config.yaml
model: "audio embedding model"
dataset: "synthesized solo parts of chorales (CocoChorales)"
train_examples: 39062
time_shift_ms: 100
n_mels: 64
hop_length: 320
input: "log_mel"
spec_augment: false
win_length: 512
targets: ["instrument"]
num_classes: 13
embedding_dim: 192
arch: "poolformer"
norm: "layernorm"
norm_position: "pre"
activation: "swiglu"
mlp_ratio: 2
layer_scale_init: 0.1
parallel_block: false
inner_norm: false
moe: "top_k"
num_experts: 4
moe_every: 2
expert_mlp_ratio: 0.25
experts_per_token: 2
shared_expert: false
patch_size: [4, 4]
conv_stem: false
depths: [3, 6, 6]
widths: [96, 192, 384]
am_softmax_margin: 0.2
am_softmax_scale: 30
residual_init: "none"
optimizer: "soap"
beta2: 0.99
lr: 0.0017
beta1: 0.9
shampoo_beta: 0.95
eps: 1e-08
precondition_frequency: 25
max_precond_dim: 1024
one_sided: false
adamw_lr_other_params: 0.0029
grad_clip: 3.0
steps: 20700
batch_size: 128
epochs: 67.8
lr_schedule: "cosine"
final_lr_fraction: 0.05
warmup_steps: 410
weight_decay: 0.3
adamw_weight_decay_other_params: 0
Rows from block 7 of a small audio embedding model, named by matrix and row number. Rows with one number within an expert belong to one neuron, the router's apart. Each number is 500 + 25 x the weight over its row's rms, rounded and kept within 0 to 999. All counts start at 0. Numbers have three digits each.
Before each expert's rows are labels from the 100 clips, of 14976, where the router gives the expert most weight on average: "strongest on" is what is common among them. Only what is clearly more common there than usual is listed. The data: synthesized solo parts of chorales (CocoChorales).
# router: router (model.blocks.7.mlp.router.weight, 4x192, trained with AdamW), inputs 96-143
# gate: expert gate (model.blocks.7.mlp.gate, 4x48x192), inputs 96-143
# up: expert up (model.blocks.7.mlp.up, 4x48x192), inputs 96-143
# down: expert down (model.blocks.7.mlp.down, 4x192x48, transposed), outputs 96-143

# expert 2
strongest on: trumpet; note G#5
router.2:503522505513494458481496473531505537527532470505482475530484477506509499504470509530511444530484518472507477472469435518532492484471503555469517
gate.0:480483472487518529483493526464519466523485489451512458481527486515485516501553498496482479527481530488501514469482532466493518494483503499509482
up.0:514510506502548499449505455459523495461499528508495485467458517451508458497495522457501487523506497549501458491535461476520476511562476503521528
down.0:541497493498498506548477504487519533539490474510544507505461531479479582476510515504547541489559484518493464529552534514486495501495496478519501
gate.1:497477484516458470503519464514558471493520490481538493572470458526548532469452501448508504492492507498507475516449514461514470490495508477549521
up.1:549552481507524493510480536474477498488492527526467500423527502471459490508585513535483505472471512510501540496527475523484516489512507491457466
down.1:551499477478467513525516517508517468498507468502503513493481450513501505441482532472515501483505521521491482529499483546482464491532509502534475
gate.2:507495520502495502491496448534471485497497533476524544520559455518498495501500513454493529520508521513451520517526507516488513490485493510521503
up.2:498515502481475519516523412509481467487469518422533519515512479476481493487465503474508506500504501507490513476467524511484518500476486523459472
down.2:551484498500513464482502499487462446520483504509512533518508457487493578476479549497469478521509491552514492472544520453534486540501517536498540
gate.3:499511561518557489497465497527487547520510493520513501498398510517532514470477481538475518529488527564477520485475485476495484503489473438492486
up.3:493517454473433529504530554482503453492527497473491493506608514507504471518493479480517508480510483480506483502537496529507490502466527557495509
down.3:518453489489490513429495508465543494516505506506511530475540468519497512509527471469470479499512465506524503467511523503480495483500461530480497
gate.4:496527505504483473481520515573536503532494497514492517549494527478489556471527529507496485530520486503479515563520503516509498533510504523504442
up.4:501487489485519516518475474423467500475492513500535469446523456513509445535463475494511512472510506488503485450481505468494494464470513483481562
down.4:534460459445470461556470493526495484443504481504494500518493493533546478497515478492492494514505535512526480481495498497496481498516490513473490
gate.5:492569504559520450481486508524497533532481513509494464482463480493499503502491513575509469487522502512494501462486535497490495499505483510498519
up.5:514426480449496541542528491485510458449512486494510544507534515492494486503502496421493527521482475492527501555515494497507502493510505496518492
down.5:459519512489494513523496508530561474460500548503496539484544494503520504507540484482528516495520492494494491502525512460505546501466504465508489
gate.6:487484540510533519512474460536479431438505471506498528496519508465494477505481508499475520490485471504531452520512496507482515469487529518498479
up.6:481513448507515479525522506486522555510481498453511476518459493552477508492506520465505492491505531492518521460459490492483502474520531475511525
down.6:541445506484498469476544465499491484495500514520515478515551528502483510533520514473516498500515517521507535469478436540472477502505478522537530
gate.7:495555527578522480470493484483519523499460496524512495522460538490504514468487505523494493513512502470524509466473480519516490548503456505475478
up.7:502563534581521471480496510480518500493466493516518494514466539500497512475489496500502509495520509455506500464508489514533512538505470503459493
down.7:452525488486466495510513490503511532474508484458478531484488460498522548506513510471503492505503511488472533522504509480490481520485479474521493
gate.8:497518473464497535522513502472523508494487452469476530537524508475486516539479549475499505455505504495483482503489500524522486482500509502498489
up.8:506574489457460506492501512530511554500497498469507470500488494516500491532486547493456511473529479501502507487506466496522476471503510530471489
down.8:509492483477456470543510519498445495562522454535516447470492507544534552473520481474509513485531509503541474500514502518523484512521496485504517
gate.9:511539486523453498510505508467480489525544492519505520507465504470486442523538496489481480480471481480497486467526542503512518485548488475496509
up.9:474524522545509538490476512521439534507495478530453503483519557468507480516444530495553497511518521486523532537498495526468502527492515499499462
down.9:500484516487497553504512485491522528404511510512510498535500490494497532466508511494466528460533487522498520503595495508509553501504493479532516
gate.10:468519483488496480485470475476488505515496519523435532481520468498483523511500506535482515516541485461484499486529544478541519570502534471506473
up.10:549509487472466483548519466478477525508484558458502518490503495470493514508492487474477522470512507522482505516520500496449477481499497501484507
down.10:517516520510489475511450464496530458508520510466491526497479495479513450487501465505504498482502470500537496468511474527493573485483471500525534
gate.11:469444501478502502507485538465491444534463526491494505481475527427542487534526561510473468475469488531473489526412538535499499519515533514495506
up.11:486457529465499492496488516490500468551454537491505484463480504424532517533544542525485480484506481528476489505414508553510454521533550493506485
down.11:477512462418465495541472518505487503512445462494498479504464531480492528525507533520479489519540559487539488477508485484523539487490498512505489
gate.12:485488537542532497505491478443547452530522465426491471465521505508487497507500521511559498497464505498499528481491497476494460466456498471495507
up.12:499552502443446547483501485499479578465504526513408508526499511527522542493479495515480501466517496479508502518502481536524486545500476502470462
down.12:482490557524479486499454510480458490478530530482477487499440501516511479477507510558536501481509493504521507483520515492524514512540521479502480
gate.13:535487530467534496521477543491531452477466486498502488520499501508488532520551506554492466491493513496507505528536481508496526489433502519533539
up.13:440466492493459520471501529477549539542525506518473490489439489471469470499471504498475475492491520497482502481533491467521487513490489486493491
down.13:530514492504511531531513472506477553545507476535538501483504497482490533483490479499454492517487511477512485494473507505465529487495511481491518
gate.14:503466490476520477490474515523476494522460509520502458478532489527494521519489477496508496521515500511530488479458485515510509492471475490534487
up.14:484516503574479523521520493472524541488539473547529556526498465498527488533506480510514495483495489468486512473545503499478477500478536508466484
down.14:454517506527505498516492464511500539584474471526472495480518498524467507527526466509461508510493474510495501495514486529485478525489474536486483
gate.15:514446478460501510516553585470528460508490506553481484503509490514511510527413494501483497522512456520472497501464523515506498520523476519559487
up.15:508458492499529547468505542477519479520507509580454490492511469532517513498403502483484478526532478487466488482469506544510475486512492543526486
down.15:513493512452522512476512487473537439543497508527514504496508485502486526475488469517490490521505479495503478503526467486500475507521501529508489
gate.16:490534480460523497466528492495467457467494486512512515505507489529485476524477527454509472539535539531497517483473479492500525509500479500480522
up.16:535562483488476482521496510503487475540494474454501503498521480519499480520485487513485517501526494510495526471497493476463493548461463489487510
down.16:494503519501537522487468493479461477416499503500483521510503500476521487470522499528543518542508463485534502501537526510503521496487495516482480
gate.17:462533492488500494485482520512501474472526505491463502507504477524508513502431501472506484516458519505488501450502483498499490492482476537482506
up.17:489522505520528476496467491534522541523507496418513507503485484503491506460523501468519517511503502491552491488494497488528513529465502492474498
down.17:471534518543467453553457485473508518514517511541525496514461487480510518489518525472489474508501555495465497495508495499528504514504506483478510
gate.18:526520539493449487519502502487466489515485519562464504508451474482469501543485502576494482515500479498484509494479522493503520499472505535503505
up.18:461474477498568512492500519518525497469512493421521501491556516534521481454497505416498504482516515506516503511528484504507471489530495475515500
down.18:534525521494475507441478473484492495533511466510516495509514531482515473510477491497530489504485480508463523509562551490516529493490500526526486

# expert 3
strongest on: horn; tuba; note D3
router.3:524468499460471516519509495458524474434521524509507477510507493497492493514482473449447552533504482482489490521496525533498479473510530486464465
gate.0:507483533475512501499543475489446502542507443479504527474489546480474513484468493502488476536497475486523478474514462514528509522486505480508524
up.0:522532532482518475543497477516539486509466528515457494513496491475501496505458497490531462513516470516496502478508474471512508486462509501521501
down.0:525500482547426497477501514466450488523477505520512528509538509485509448479501442509526511466443492497518505494510523500505477527487492533501451
gate.1:503496523538511515484498478528506522474492517473448500527490495526487450482463520516490523483483514507481477481481474505479483533515543497514508
up.1:486511503527489476517476457520561490510528507484478518488468471505457511475468505541517488505486496519457490469489482490538526494492522465470493
down.1:525520471493571453500535532494503504480496523494498547476482508471475480512469501500442485502501507481529465524516456505497453484478463494520521
gate.2:480445485506509485506467515461479535478512527493487504517501521457478494522532489501444489521497519455487490510542543504512503518524540470489498
up.2:475531551480480530477543424511489495535488478504483519502442503490488515479456503500497530468470466539526484452495470474513506508445473527494497
down.2:468530501493521487462473498506436473428518509498531509504501522488522506512515518466473510522519555492490506514496485468504553491500502495478465
gate.3:496528522447505524521508474449538487470507510534487502479459509489491521504492504476534491485521490491484506490445460521512512519527491498518467
up.3:480521499473491510509515489475527476450496516540499496491469490476520506481493516482517495493494490492474519478442470501506466511528490478519500
down.3:479477494466495499466513508499526511431492534465517515481506483424496479539514498521524494533515508500496496479507490514493485514526468526499512
gate.4:502465472512498524528480545498532535495531541502500470516495485484487501485568489521493499520508488495536516493494511502530498504485489509508501
up.4:476538494495503549503487558524472513477494508496488471517496462443500512503538475483521509468521485460535488506503497489500532515496508495507509
down.4:490472522481474474474542481469505504515505493511459454494523511528513521501482462493532558488509448555469486495504482490541527473468482483504485
gate.5:561526502516543446512480508519426552509486495462515526486499482484520439547547497485493474541516506454474478472509564494521496468466488516493554
up.5:459501525568476532489510525515470474560498517516477494476531532475493539480430464518484502469508492528501505480485482492478504439499526498467497
down.5:432506484540518517483496495542492515472510473484526489504504504467483492493499499466554486498507523484493481512475533492453462460487471543508469
gate.6:504530486507499448489489471523533522549482496473526496495526517471497520514514499483488440511511520515476451529497505527492505528522514486461509
up.6:510471515510471519513490504523482458467513475536483508507493503459499476488505492531498566536487491493514530504473519483502498469507497529562516
down.6:499500490485480500481484516513511575425492487459517508523535470547495500464506521492490506508516519501484545521483490512496484499515511505506515
gate.7:502490485503492488493484498498529499489512528496474494496505488532503468527465512528532480516471513517499504547490477497550492497501486479474545
up.7:525470474530471498519504563515490510479489520459444518523506478506495494497471494501451504511495496523524473535451471532552501505506502518510495
down.7:477504497529491505479480485502456470512496513526509454489495525487475527456508493463570488515501497506543512509483530506468518519499478510470492
gate.8:518434482488511534498499551554489479475507482536478503486501501562495491523534510487470509489481477510497505538497512506484545500494510519534515
up.8:503544517509504487516485449441511512532492548484519487527475477476495482484471510555545474500512529493484513478497500484533469509512486482459513
down.8:503519513461490511489522476474453523509529472446488477518481485532515517495500454464520498537525517504528477498490497469483528518481512485509440
gate.9:504500482490484531488485543492514515451507464542530495501502506532485484491485489489436515525498479497505523535555505540480491470514490512497469
up.9:513531494474475535472481501512507537449500488516556490484491509488471498500480510485450492526484472483522505550508497545492489495505501508496481
down.9:505432518525508471477483501495531498544509519499522495498502500540525516550478506479498511523503539521506486524483515487526469519484513503533512
gate.10:474542512538460561479552476473512503483487503502515486513468483468519494498519503496518499492501532474507497499463483493521488482512465506513506
up.10:496542485551489527468511477492540506476491519492515527533464443498523510479486497501515493473506531479499462525490488504532495481504513485474503
down.10:507458498531528512474501465484476472413482483490502507503540529505541475521511497486489484499487537477456531495434466484479446490492495516473533
gate.11:519529512525544510523495549517499500473466542559469507527519494517515472482465501519460541504487492502513502506511455468495484480524501498459473
up.11:510458515482473476546481509505488526531523496477535546530492551528479472496502521531510540495497537520506472447500472474476498481526504514526493
down.11:532439506536508494453484482522505501518520502534511519474540483526504479458519500518519527517543526555495521471517483475537465520504503509531487
gate.12:461480509484511498518466503505524543476516471539472501508446534501496570498509465491498520516494504458481480528490516453514489505527464477535507
up.12:522490493502504537486502518488483482519522520462563520499522466492498461522504489473496493497510506548515533528484446546486518531501538515483487
down.12:491518534539518570516516523514538505534524494463542470532477512516496521444516468523501461474513504503476488510487493512507494505470539503466502
gate.13:509497478528529519490466478479493529516501543447492533470525534481480460506486540509500457512491460512483476502529505503501468507517508466528509
up.13:509489508531494495488534449523504520441508485534482531504469502521520513465498488451482473489506513475537518496524496512496500478496492548545490
down.13:529476493508432451562460511526476490503489533484497517514488524511489464509470513528507503494515560513571505512509489486529561479501513484491512
gate.14:490528520490502483540477503432473508529551505528498499498513539466516483499502537478484509531475498500496510527465530508515514488484554511516485
up.14:510516503533508494467483484548501483503501538442481505526493468554517504483539481538470464543501515483511478530526509510506512487516534483484523
down.14:496498511447491496539548480501530586467483455531499557508484503479505485504524477534508509540512529506494526485517491499505475491502507496481469
gate.15:504486444453442477512492519493478459518508518500511524473527459523511491481470458497485505472494506500536502499519508512535502483540493490500443
up.15:527492447496444510507506528496476446530486543464482524514552450506512500531474495495507519488542496474519530513540530517546500505517481490457476
down.15:516493500469445498481511489544531499473512497467533498500519536488493450463527489457505513514523490514499472566495489502479470524500495518500504
gate.16:537502502467471482521496535483504515537496536465478503521520470472489485508523519539502485490536510496518500430566483478543481513540508567518506
up.16:520476492479480517488488521524498493525476480464511483536533556528492523512454487464461494462513501524500489524497526531510525505506494529456503
down.16:539547496457484542510520467494531501470504521530503469504478498513519508524491469509483467484513549523516494517547448535472499500474482458478451
gate.17:506551491453528515456488460481474443511509500540509500526518499522498531497478522437502498535491496530505532492513516498488471462537515525523481
up.17:480479498524485490554514521488536487542490464506509491471511471517473487492505503503521485467522523493480449479507462501468481551492463493477497
down.17:495484491473492501535507488541462491528531494525504492489493513478510508489496501489467535494541510486478493501552511491491476527493507521527516
gate.18:479475500522527531509520483525444418523503522516501496472503460484522510482465511546494519509496471492522470494507500449501491477470498522468469
up.18:491512488492493554490497513512491421484512507498469491518477525498489539529467464525460492519488498490525476532461515503509495527458468522469441
down.18:491535492499492504483527492477511486520474475546480484476477487516456468546540442510493491512523471499500483450472491520486519533497543498522516

# expert 1
strongest on: note C#5; violin; clarinet
router.1:512445490476506496507499540459454482539493528465491521505540486479500521517504511442493530462500511478508510491500498463498471468525486467528479
gate.0:506501526479542493504521487536542527532482488508480508517471576516495530511508474518511488513517501501498504499447467480521509487512506478463481
up.0:507487522498527496515510482468499515474522504541505489507496449443500508454525495496520483449521478541500511444547557492521449512456465508500548
down.0:509461513507497509525494506476521468458501480512478542487538503570514533500488476497523532494508477503474475478506524506534569464504481551485490
gate.1:514552484473494477490516501476503490495502528503479538478513447504515506527582515536495485514482521487501462484423533497504468487504509527473459
up.1:523537466451500462474514512473499487486515534533490506473497469474505508515579541536482481541486502515511462475440546520493499492521528523528485
down.1:432433536477509508529505511516506501455478481506486483520474532488510566537504497451466559522475487521518462488522503490493525486492524455520485
gate.2:499470579481495493525488502488480440549495501508524477477543515514494494471527500525526500507518513525493536453449492466529481493518484537505511
up.2:497474579473492490511480498465466445544477508512535481493545519499498492478515496516534501517523500517491537453447487459519472494519480541508505
down.2:504464511492466447526508538503426481540509503487491512484501508473489574522466467479487511505512514530503481498498514501510528480494497502502509
gate.3:517469454524475499475483491456514474493518510511493472494521466512522534497412532520496525467458521551512521504498487539510495445500507511484520
up.3:509469501538480515469492518473479473505490505519530509487476475461529496519479518540518497484471485505509480467516513527519505510487501535450497
down.3:520484510488540499509530498546545513491513473541506543506485475540532525479482476517530514513526482523512491476501476500482527510532475517503542
gate.4:524540475505470549433509537452514451516490442527503516501517524508503474493466479470498510484512501481504503489503521512524525518484510498504430
up.4:492503458493506437473512481500447444525509506466491538463457511461519532511498502529512544491531508480506489499503528502476508518521511510440448
down.4:556466518536503521486524526533548490510497486503501517508453514514533483510516473541529486509513488518488499483461518500492458475503499547485518
gate.5:482496468481465524459510522471475487500506529484506510513515525548459461490525492465527501537506482490486504501470503527516514525525487496452488
up.5:461458472493457510479518485487431472497483532445507464512521493521447454479530499477508510540515477480499496535466493496501499531508491492476449
down.5:568480518449484521490526448521520457543515461496505505497494492534474531550517495470532463485532459496531489517498499512500512500503560509508517
gate.6:453540477463476533511509463521482555522524525531476497524482512569527529523527492430478500483496487538518499490523505501470501485532514493509527
up.6:489546486462515527512483483517522522497501557553513509517490528508505480503476506491501519523461489508518507504527486471491503445519482490464519
down.6:500495499484467449489448506490511504537501509487501476495442474491499455511491497478485526517482522518526520478509493520509526502477512444526555
gate.7:499495518527559494532493520488488495499487518506498523503472503523493499483478457503525482479469506505547496453487513498541515503534503471558507
up.7:497500486480448515491502481518493520497523510529514482509529522464501504519522525484484509474535490502468515545513504499461499488473514524452484
down.7:521485454469496523543550495508480462478494531544457514512516514465504502536505517487434495486508471500451482505511471518486494502487512487531472
gate.8:479430479521538530529513453524506473516503474453502484517521485523495529460555472502526522489494500505474479548497482486471507499495494470478513
up.8:533580521502470485455496562468472521495496537513499505499490525479519463539437506493497474529499509479521515442482514522531497492520514533516474
down.8:457521489459482488513504482502487500523519529579518549496505501569494485536513491494411490509490460500525514498465475515492475492479511516508501
gate.9:517486513529532455488493510549563540552451451501493504502499525443515469488480478509504504457501515481511478521525513497492529497495515528482531
up.9:492526499529499561499537534505453465479518520471501492530476502600485529493501502477501498544469495510484516478511501480490492500479496503532463
down.9:542503493539488513491534489477510468452439506475479516509482504448488468450472495488512507482480569501487488496487478488494482513505503499469561
gate.10:476539511532524455486512527480494514494526479426531519491481531537511486482489481562514535504507525508482467496483526508512535541543466459495530
up.10:517454521457476544498500472529515496513473498564477482511541478473496534524506530461486464492516480496497528514504478502479477480453541539511473
down.10:497505448466522478460506505467479501498509512476488548500502492529550485519507498519488495507489475468516502483504543506487476505494545493529503
gate.11:515460515540526532550511526546534487490496442515523500496533447501514532497495485525492497498523488507511505536502475484503464491475509549533498
up.11:506531476525503516425511477503527492478490532527481517495463516485486516525523507460490488532503467499512492501453542512475510508513516526487490
down.11:512489455528502477499456532484500469444530476528476468517535518483512474499505492483519519491482466493497512520499521522489452489502477492516496
gate.12:458511511512489545524527497501543435451499486498445486501480548509487555499496453477484525452512483477514491523522506488527483522493534523478505
up.12:466527505473484592503551507492508450464492479502467482513489545521498513495465458500496512472502519489506501498509499519546475523497512538511495
down.12:492536521468495454501516478457554466521523470465504554516525490494498457468535507491547467487506521494511457509516500478480499493532467470505529
gate.13:490528477513475483446486523502489478537509557476506546497561464557515519523473470509474482472516510476510479444463500513542479495471503487490538
up.13:501511488515487481450481530492491478544513548462494537502562461564503539511476469497481502464508496462529479451473497496543464492484508491477532
down.13:528468473524510493442485495488491473473458538498522506508506504557505504491497434488487484491519487475541485531559489482519507507500519469520481
gate.14:519482504514504497481513536515519503545519499421468471499535503535500513502464502488490532480507498481503485476468487450544507463486495525465517
up.14:521486502503516499475510543509509505559506505434461465471507482546503498506472494498488538478500501470497478469498494456528493469500507521474528
down.14:487511495481503512494542492493510466535453488482491515528509525542488531486521497455436531526512518500530484482450507483488514459488493446512502
gate.15:511453501464527535480510529508513467532517504498475512484502506517520514476515508447510485459498504487516513479540442468480514507489493485533463
up.15:522484480463540524475498494505470451521515503507472505477526474532488509505513512485523534487517485505479511472525487462456524487516513465520439
down.15:509516522511481509522486480529535488432487490472534498482504467535496485503510477437506516522513487490517504507480508484519448538496529536476537
gate.16:473499491537492536462489542486535493537492481548461510520495508462500526445491525490527465460510523481515513518498477539496521523476533475529486
up.16:506455526469513472526496507473484474499511494504463525491501517468536501503532511480518496520501534573488490483497546439476521477562527493527525
down.16:456540510499524538514512481495514484495504499552486503513463482504518492433538533512482490480514528482495518505487489489510442478532502512485511
gate.17:509515512521480508467477529491516503503493489489489506520446531420488483506561465500537542521525487457498479513523532480497459518512519503478489
up.17:507531495459521485519534480501507480489496542482537479451532461564501464478450520497462459490482527543501483468466500506510529464478476492522521
down.17:539460486507454493460477525496470452521501516550492548489475513528548559473502493502477485518477540470463525478533484514495525533497471488478508
gate.18:506489554490486520506520505467480477580495531473491467485511491482483460470495465547509490504483526500503534446486509496537480499518484500517516
up.18:477500533498487504510508507457457470554487518482479449514535483508486469456481478508511481493474525503479534461507496494544489478529488493518496
down.18:532529489488462524532504505520490518573488469513488495473465530469483519539494527500517470486471487498484508534501509477500495509493466483488503

# expert 0
strongest on: cello; note D#4; note D4; note C#4
router.0:472545506535531521495521481511508490514476475514516518465507546509516500461531503535544477497524495542480504510526525440471512520499447500531536
gate.0:505454479549503538526483499488517488479502493498494491503494461410506517466532527569495513530469479476529483501449518514498500483490514490492493
up.0:506502514487484524504493473496487452484514451538555514504509509517490487492509485467537498503535547487491513470522482502501521504461496472469469
down.0:471529495519470496499499506521478471512491489478512538500478531482513554498488488537497441485507502542530478521506502501475501476538501475438511
gate.1:506518460499526528515483530523527488502545470451500519499476521467474550501503532504451525522489509471512470532488494514492554516497459459474506
up.1:459504451511476524505508494549531479487513489512514538523483467451490500498489542477540540502493503419486473507493499516512513501469524503499469
down.1:515476471493572467484519480470513511524513515492500547491570534532514534512494471510539526474512492490519479516508505509516468534501507472513499
gate.2:470445504480508525500503525502549515520523510473503476479546522501502511525534489431452483507517505492516492522497476509497509492557511516471494
up.2:476494512507527495510506514513509509510467480448479493497507535493502509552492485504499471509530506511491492507485542513464478472505474514487487
down.2:467515496473481496532466508488497537462506502460491512502524513502538542519500483504528546500506462460548507486504541494504545479494495435517461
gate.3:525480478466508470516507469506469492546489500502474500523514507541501538522483456495522453510492494567496525488470504472484470466515474457516526
up.3:553487496484480492510528506499472469559483508511478486528522528534506527513496473528506452529475498539492528476484518483477470473521486467506512
down.3:519518494532494460509526531508469513511508485484499527514537502471504479468482485492502488500506515488515506486511494493485440509460501507482505
gate.4:516495556495522519480524526527506494481480460559465509516487508502511484503502508486493490490513502491468490585543473501465522464513498510522457
up.4:519486519486492545483519516518455504527496479563455480450499504519493491504477510507523484513448484489510482567502445504467513530523508497524476
down.4:474449508475558560483552505514505510556530500457469485545498460514514468487512482506542508507496542511463466462511478436504489470534518509497519
gate.5:465488482512518511455462463504531489519488460489514480476471509510463525500562541487513500497516513476495478521515521506474537476519523522533574
up.5:484575493488510471467484433515539468507527430486516488513512509472481522447559525523494479500492484516509460530507519494463505490538503523521522
down.5:498521511507554465493513519531521456445525503522510458487488455543530492454531515489514473485515573463480451481506516466491509517496514494522490
gate.6:533499517505513490445467485487517488484513509520474488433539490512480494480442491508524507490479497550497538517515491496505504516521500484509486
up.6:556507494451496475479484515480505489472514501481506466477491483522492507494489495472519488474462470523486499489532519501477523471500506489510483
down.6:418489491483535493471493545504483480522517563481472531521554503491454457466496487492503553491465511486515541503507503463478485501470497524474511
gate.7:488533484481480539523552502465503512510484521582483513490483482538523500459484507510516500470484487483502510494475484513488514495558484531522494
up.7:488484482514522501503460487526523472528507475490487497505492468511496464523515469506517494520448497484514520490523478482526515528459504484516486
down.7:505486505455454526511472546509541497430494494496538484519493496584499545487512506499468488487521502474545499502465495496514500490486490504477515
gate.8:491486445475452486502508491503546513487461474482490541492461497486449502531489469451490506502510504475502497493522509499484474468494477514536542
up.8:505486519519499537491484482522502531505491458460483472483490512507507486476571497544521503477510512460513538460500538520497493481532531525531534
down.8:457485482435496509486490464511476535485503503514537506483507511430462539544460502532492530464497515492553467528496520545485485467513482483504512
gate.9:504492476497485486488520462528422496528517472508498469488519524569490466498462484557483517489482458498517511473495479487464458543532467493485506
up.9:490500513475479511529490479506401503463506539514540500493515512462490481439451475507489537472506508498508488490488483473508498534516490475461469
down.9:473482469484452464518487521507513560544521504521469514511463511489482496474472504495541465501493455502518489503498482497547481506519524523498495
gate.10:501484509548496490525511495534452516488496490480537519518470495540494511520488490557480519548493527491523506498494495549499478507526537452498498
up.10:492510483478484452510492537533473541491510525493528501497486489535475508458484463542490459521524500481557484442479488517491458489486512486462514
down.10:493447512470546494535501517474508510493470525508513520512519486505478470497514488474456444501504549509493453511491475541466491501506527537526483
gate.11:534533476474433493497525507435474510543467465452481487475543531441514504499518521476579513463530493507463504510485503478512479498525526518534495
up.11:515522463494460504473520521473485517500484450451498448472540545458499501497516502493550466460526472511460488485494478492490475511529536495523496
down.11:481507520539459511517527503490526525539522483514503499516511503476477516535499511502523502486506475512465510518482543520487481546473518497525531
gate.12:534471454490506438473508483461510504444523529515475504487443512529497481506504521489462496505513489506463489515524533517511485477510528552524482
up.12:532482491507519478515477491532507473517498512504479467499510440511524514520426512530487522487497505464491514503497510504495530546451486445476522
down.12:506483487474470537466500500537486540510491510541500504491499536560496455498498511501513448456499528507522523487515526488502496479505492537502475
gate.13:490499491507532495507503453467496513483500487534481507499460477503502528477539466504510534489515464442504524465477504488508437562523511494527505
up.13:509495458512481491528507460491532516493476512500488511510501518447516508464556494485500518478494479459554546488461487502506448557510498497513484
down.13:480496520472544515511512515498503548510476491521515515516519501515512529491521488495473506512499446498515495489509514542482508563469503480517527
gate.14:536488506529447437503548485530504446470505478519499495501537523526530529508539480512505510505467525493504501451514478499489489510506493496483484
up.14:487522515562466505517486514505554476497529475509524488525497560534536502498515466456527531468515539509486480526501489522517533520524487530465456
down.14:453488467558499532490514529459468445454524517478459451486510526517524481493491520494483476477495510531501508493478503497531527484530538499489532
gate.15:498470508467483512544553542527507504449468505512517533465507550488513473475473514493504517534539521471460521528495520524489496508505523472497480
up.15:496539490505488477514468469483514524517545512456502498497501474542476546514500506434514492488505535521459495487544516485505530489476494485503491
down.15:495473494503501500492522467511501470470490495512524494570510493545511515447524501465456490484508483515540495526508553528513476477557497468517480
gate.16:556518488480521547499494509516482508518500488531483527491447528455495493477588512495485494509491486493536527503428498482545491492480500517477517
up.16:521517485491491520547492504520491514504507503500487520462386553498484525490531520493466505518492479505510496539451508490501499504481482540506553
down.16:474469520490484502478490556530498490544517482508483495504493481486483517491542511517522508480510503492508514469506482484517480539507510503495488
gate.17:518480506500507512535499492514484448512471553496490497479484512497493554506532529524512507500500490453443522481484501522481498466513442502464536
up.17:498490510496511520514508493493506481498470494481511490483510482521509544478536510527461481513490487475487523488482515494528539507502426472482495
down.17:517482466487489512464469531476480497502508502523456500469497475503514461486474501537494560517503549468509491517491514533512499511521495549492474
gate.18:513520484568473517483481500484483495461500504456520481530525463549522465504576486469502508509513519460530514498527503521520490508467531501504472
up.18:533502494510445559465476514518478494490482507477459494509519520470531503489462465514505523514492488506553508510500512511498526515500499523474516
down.18:540488525540470473511479465503526462522509481528517552497496505579498516491460505522483513494482474502518520507459464501494516485499495477510526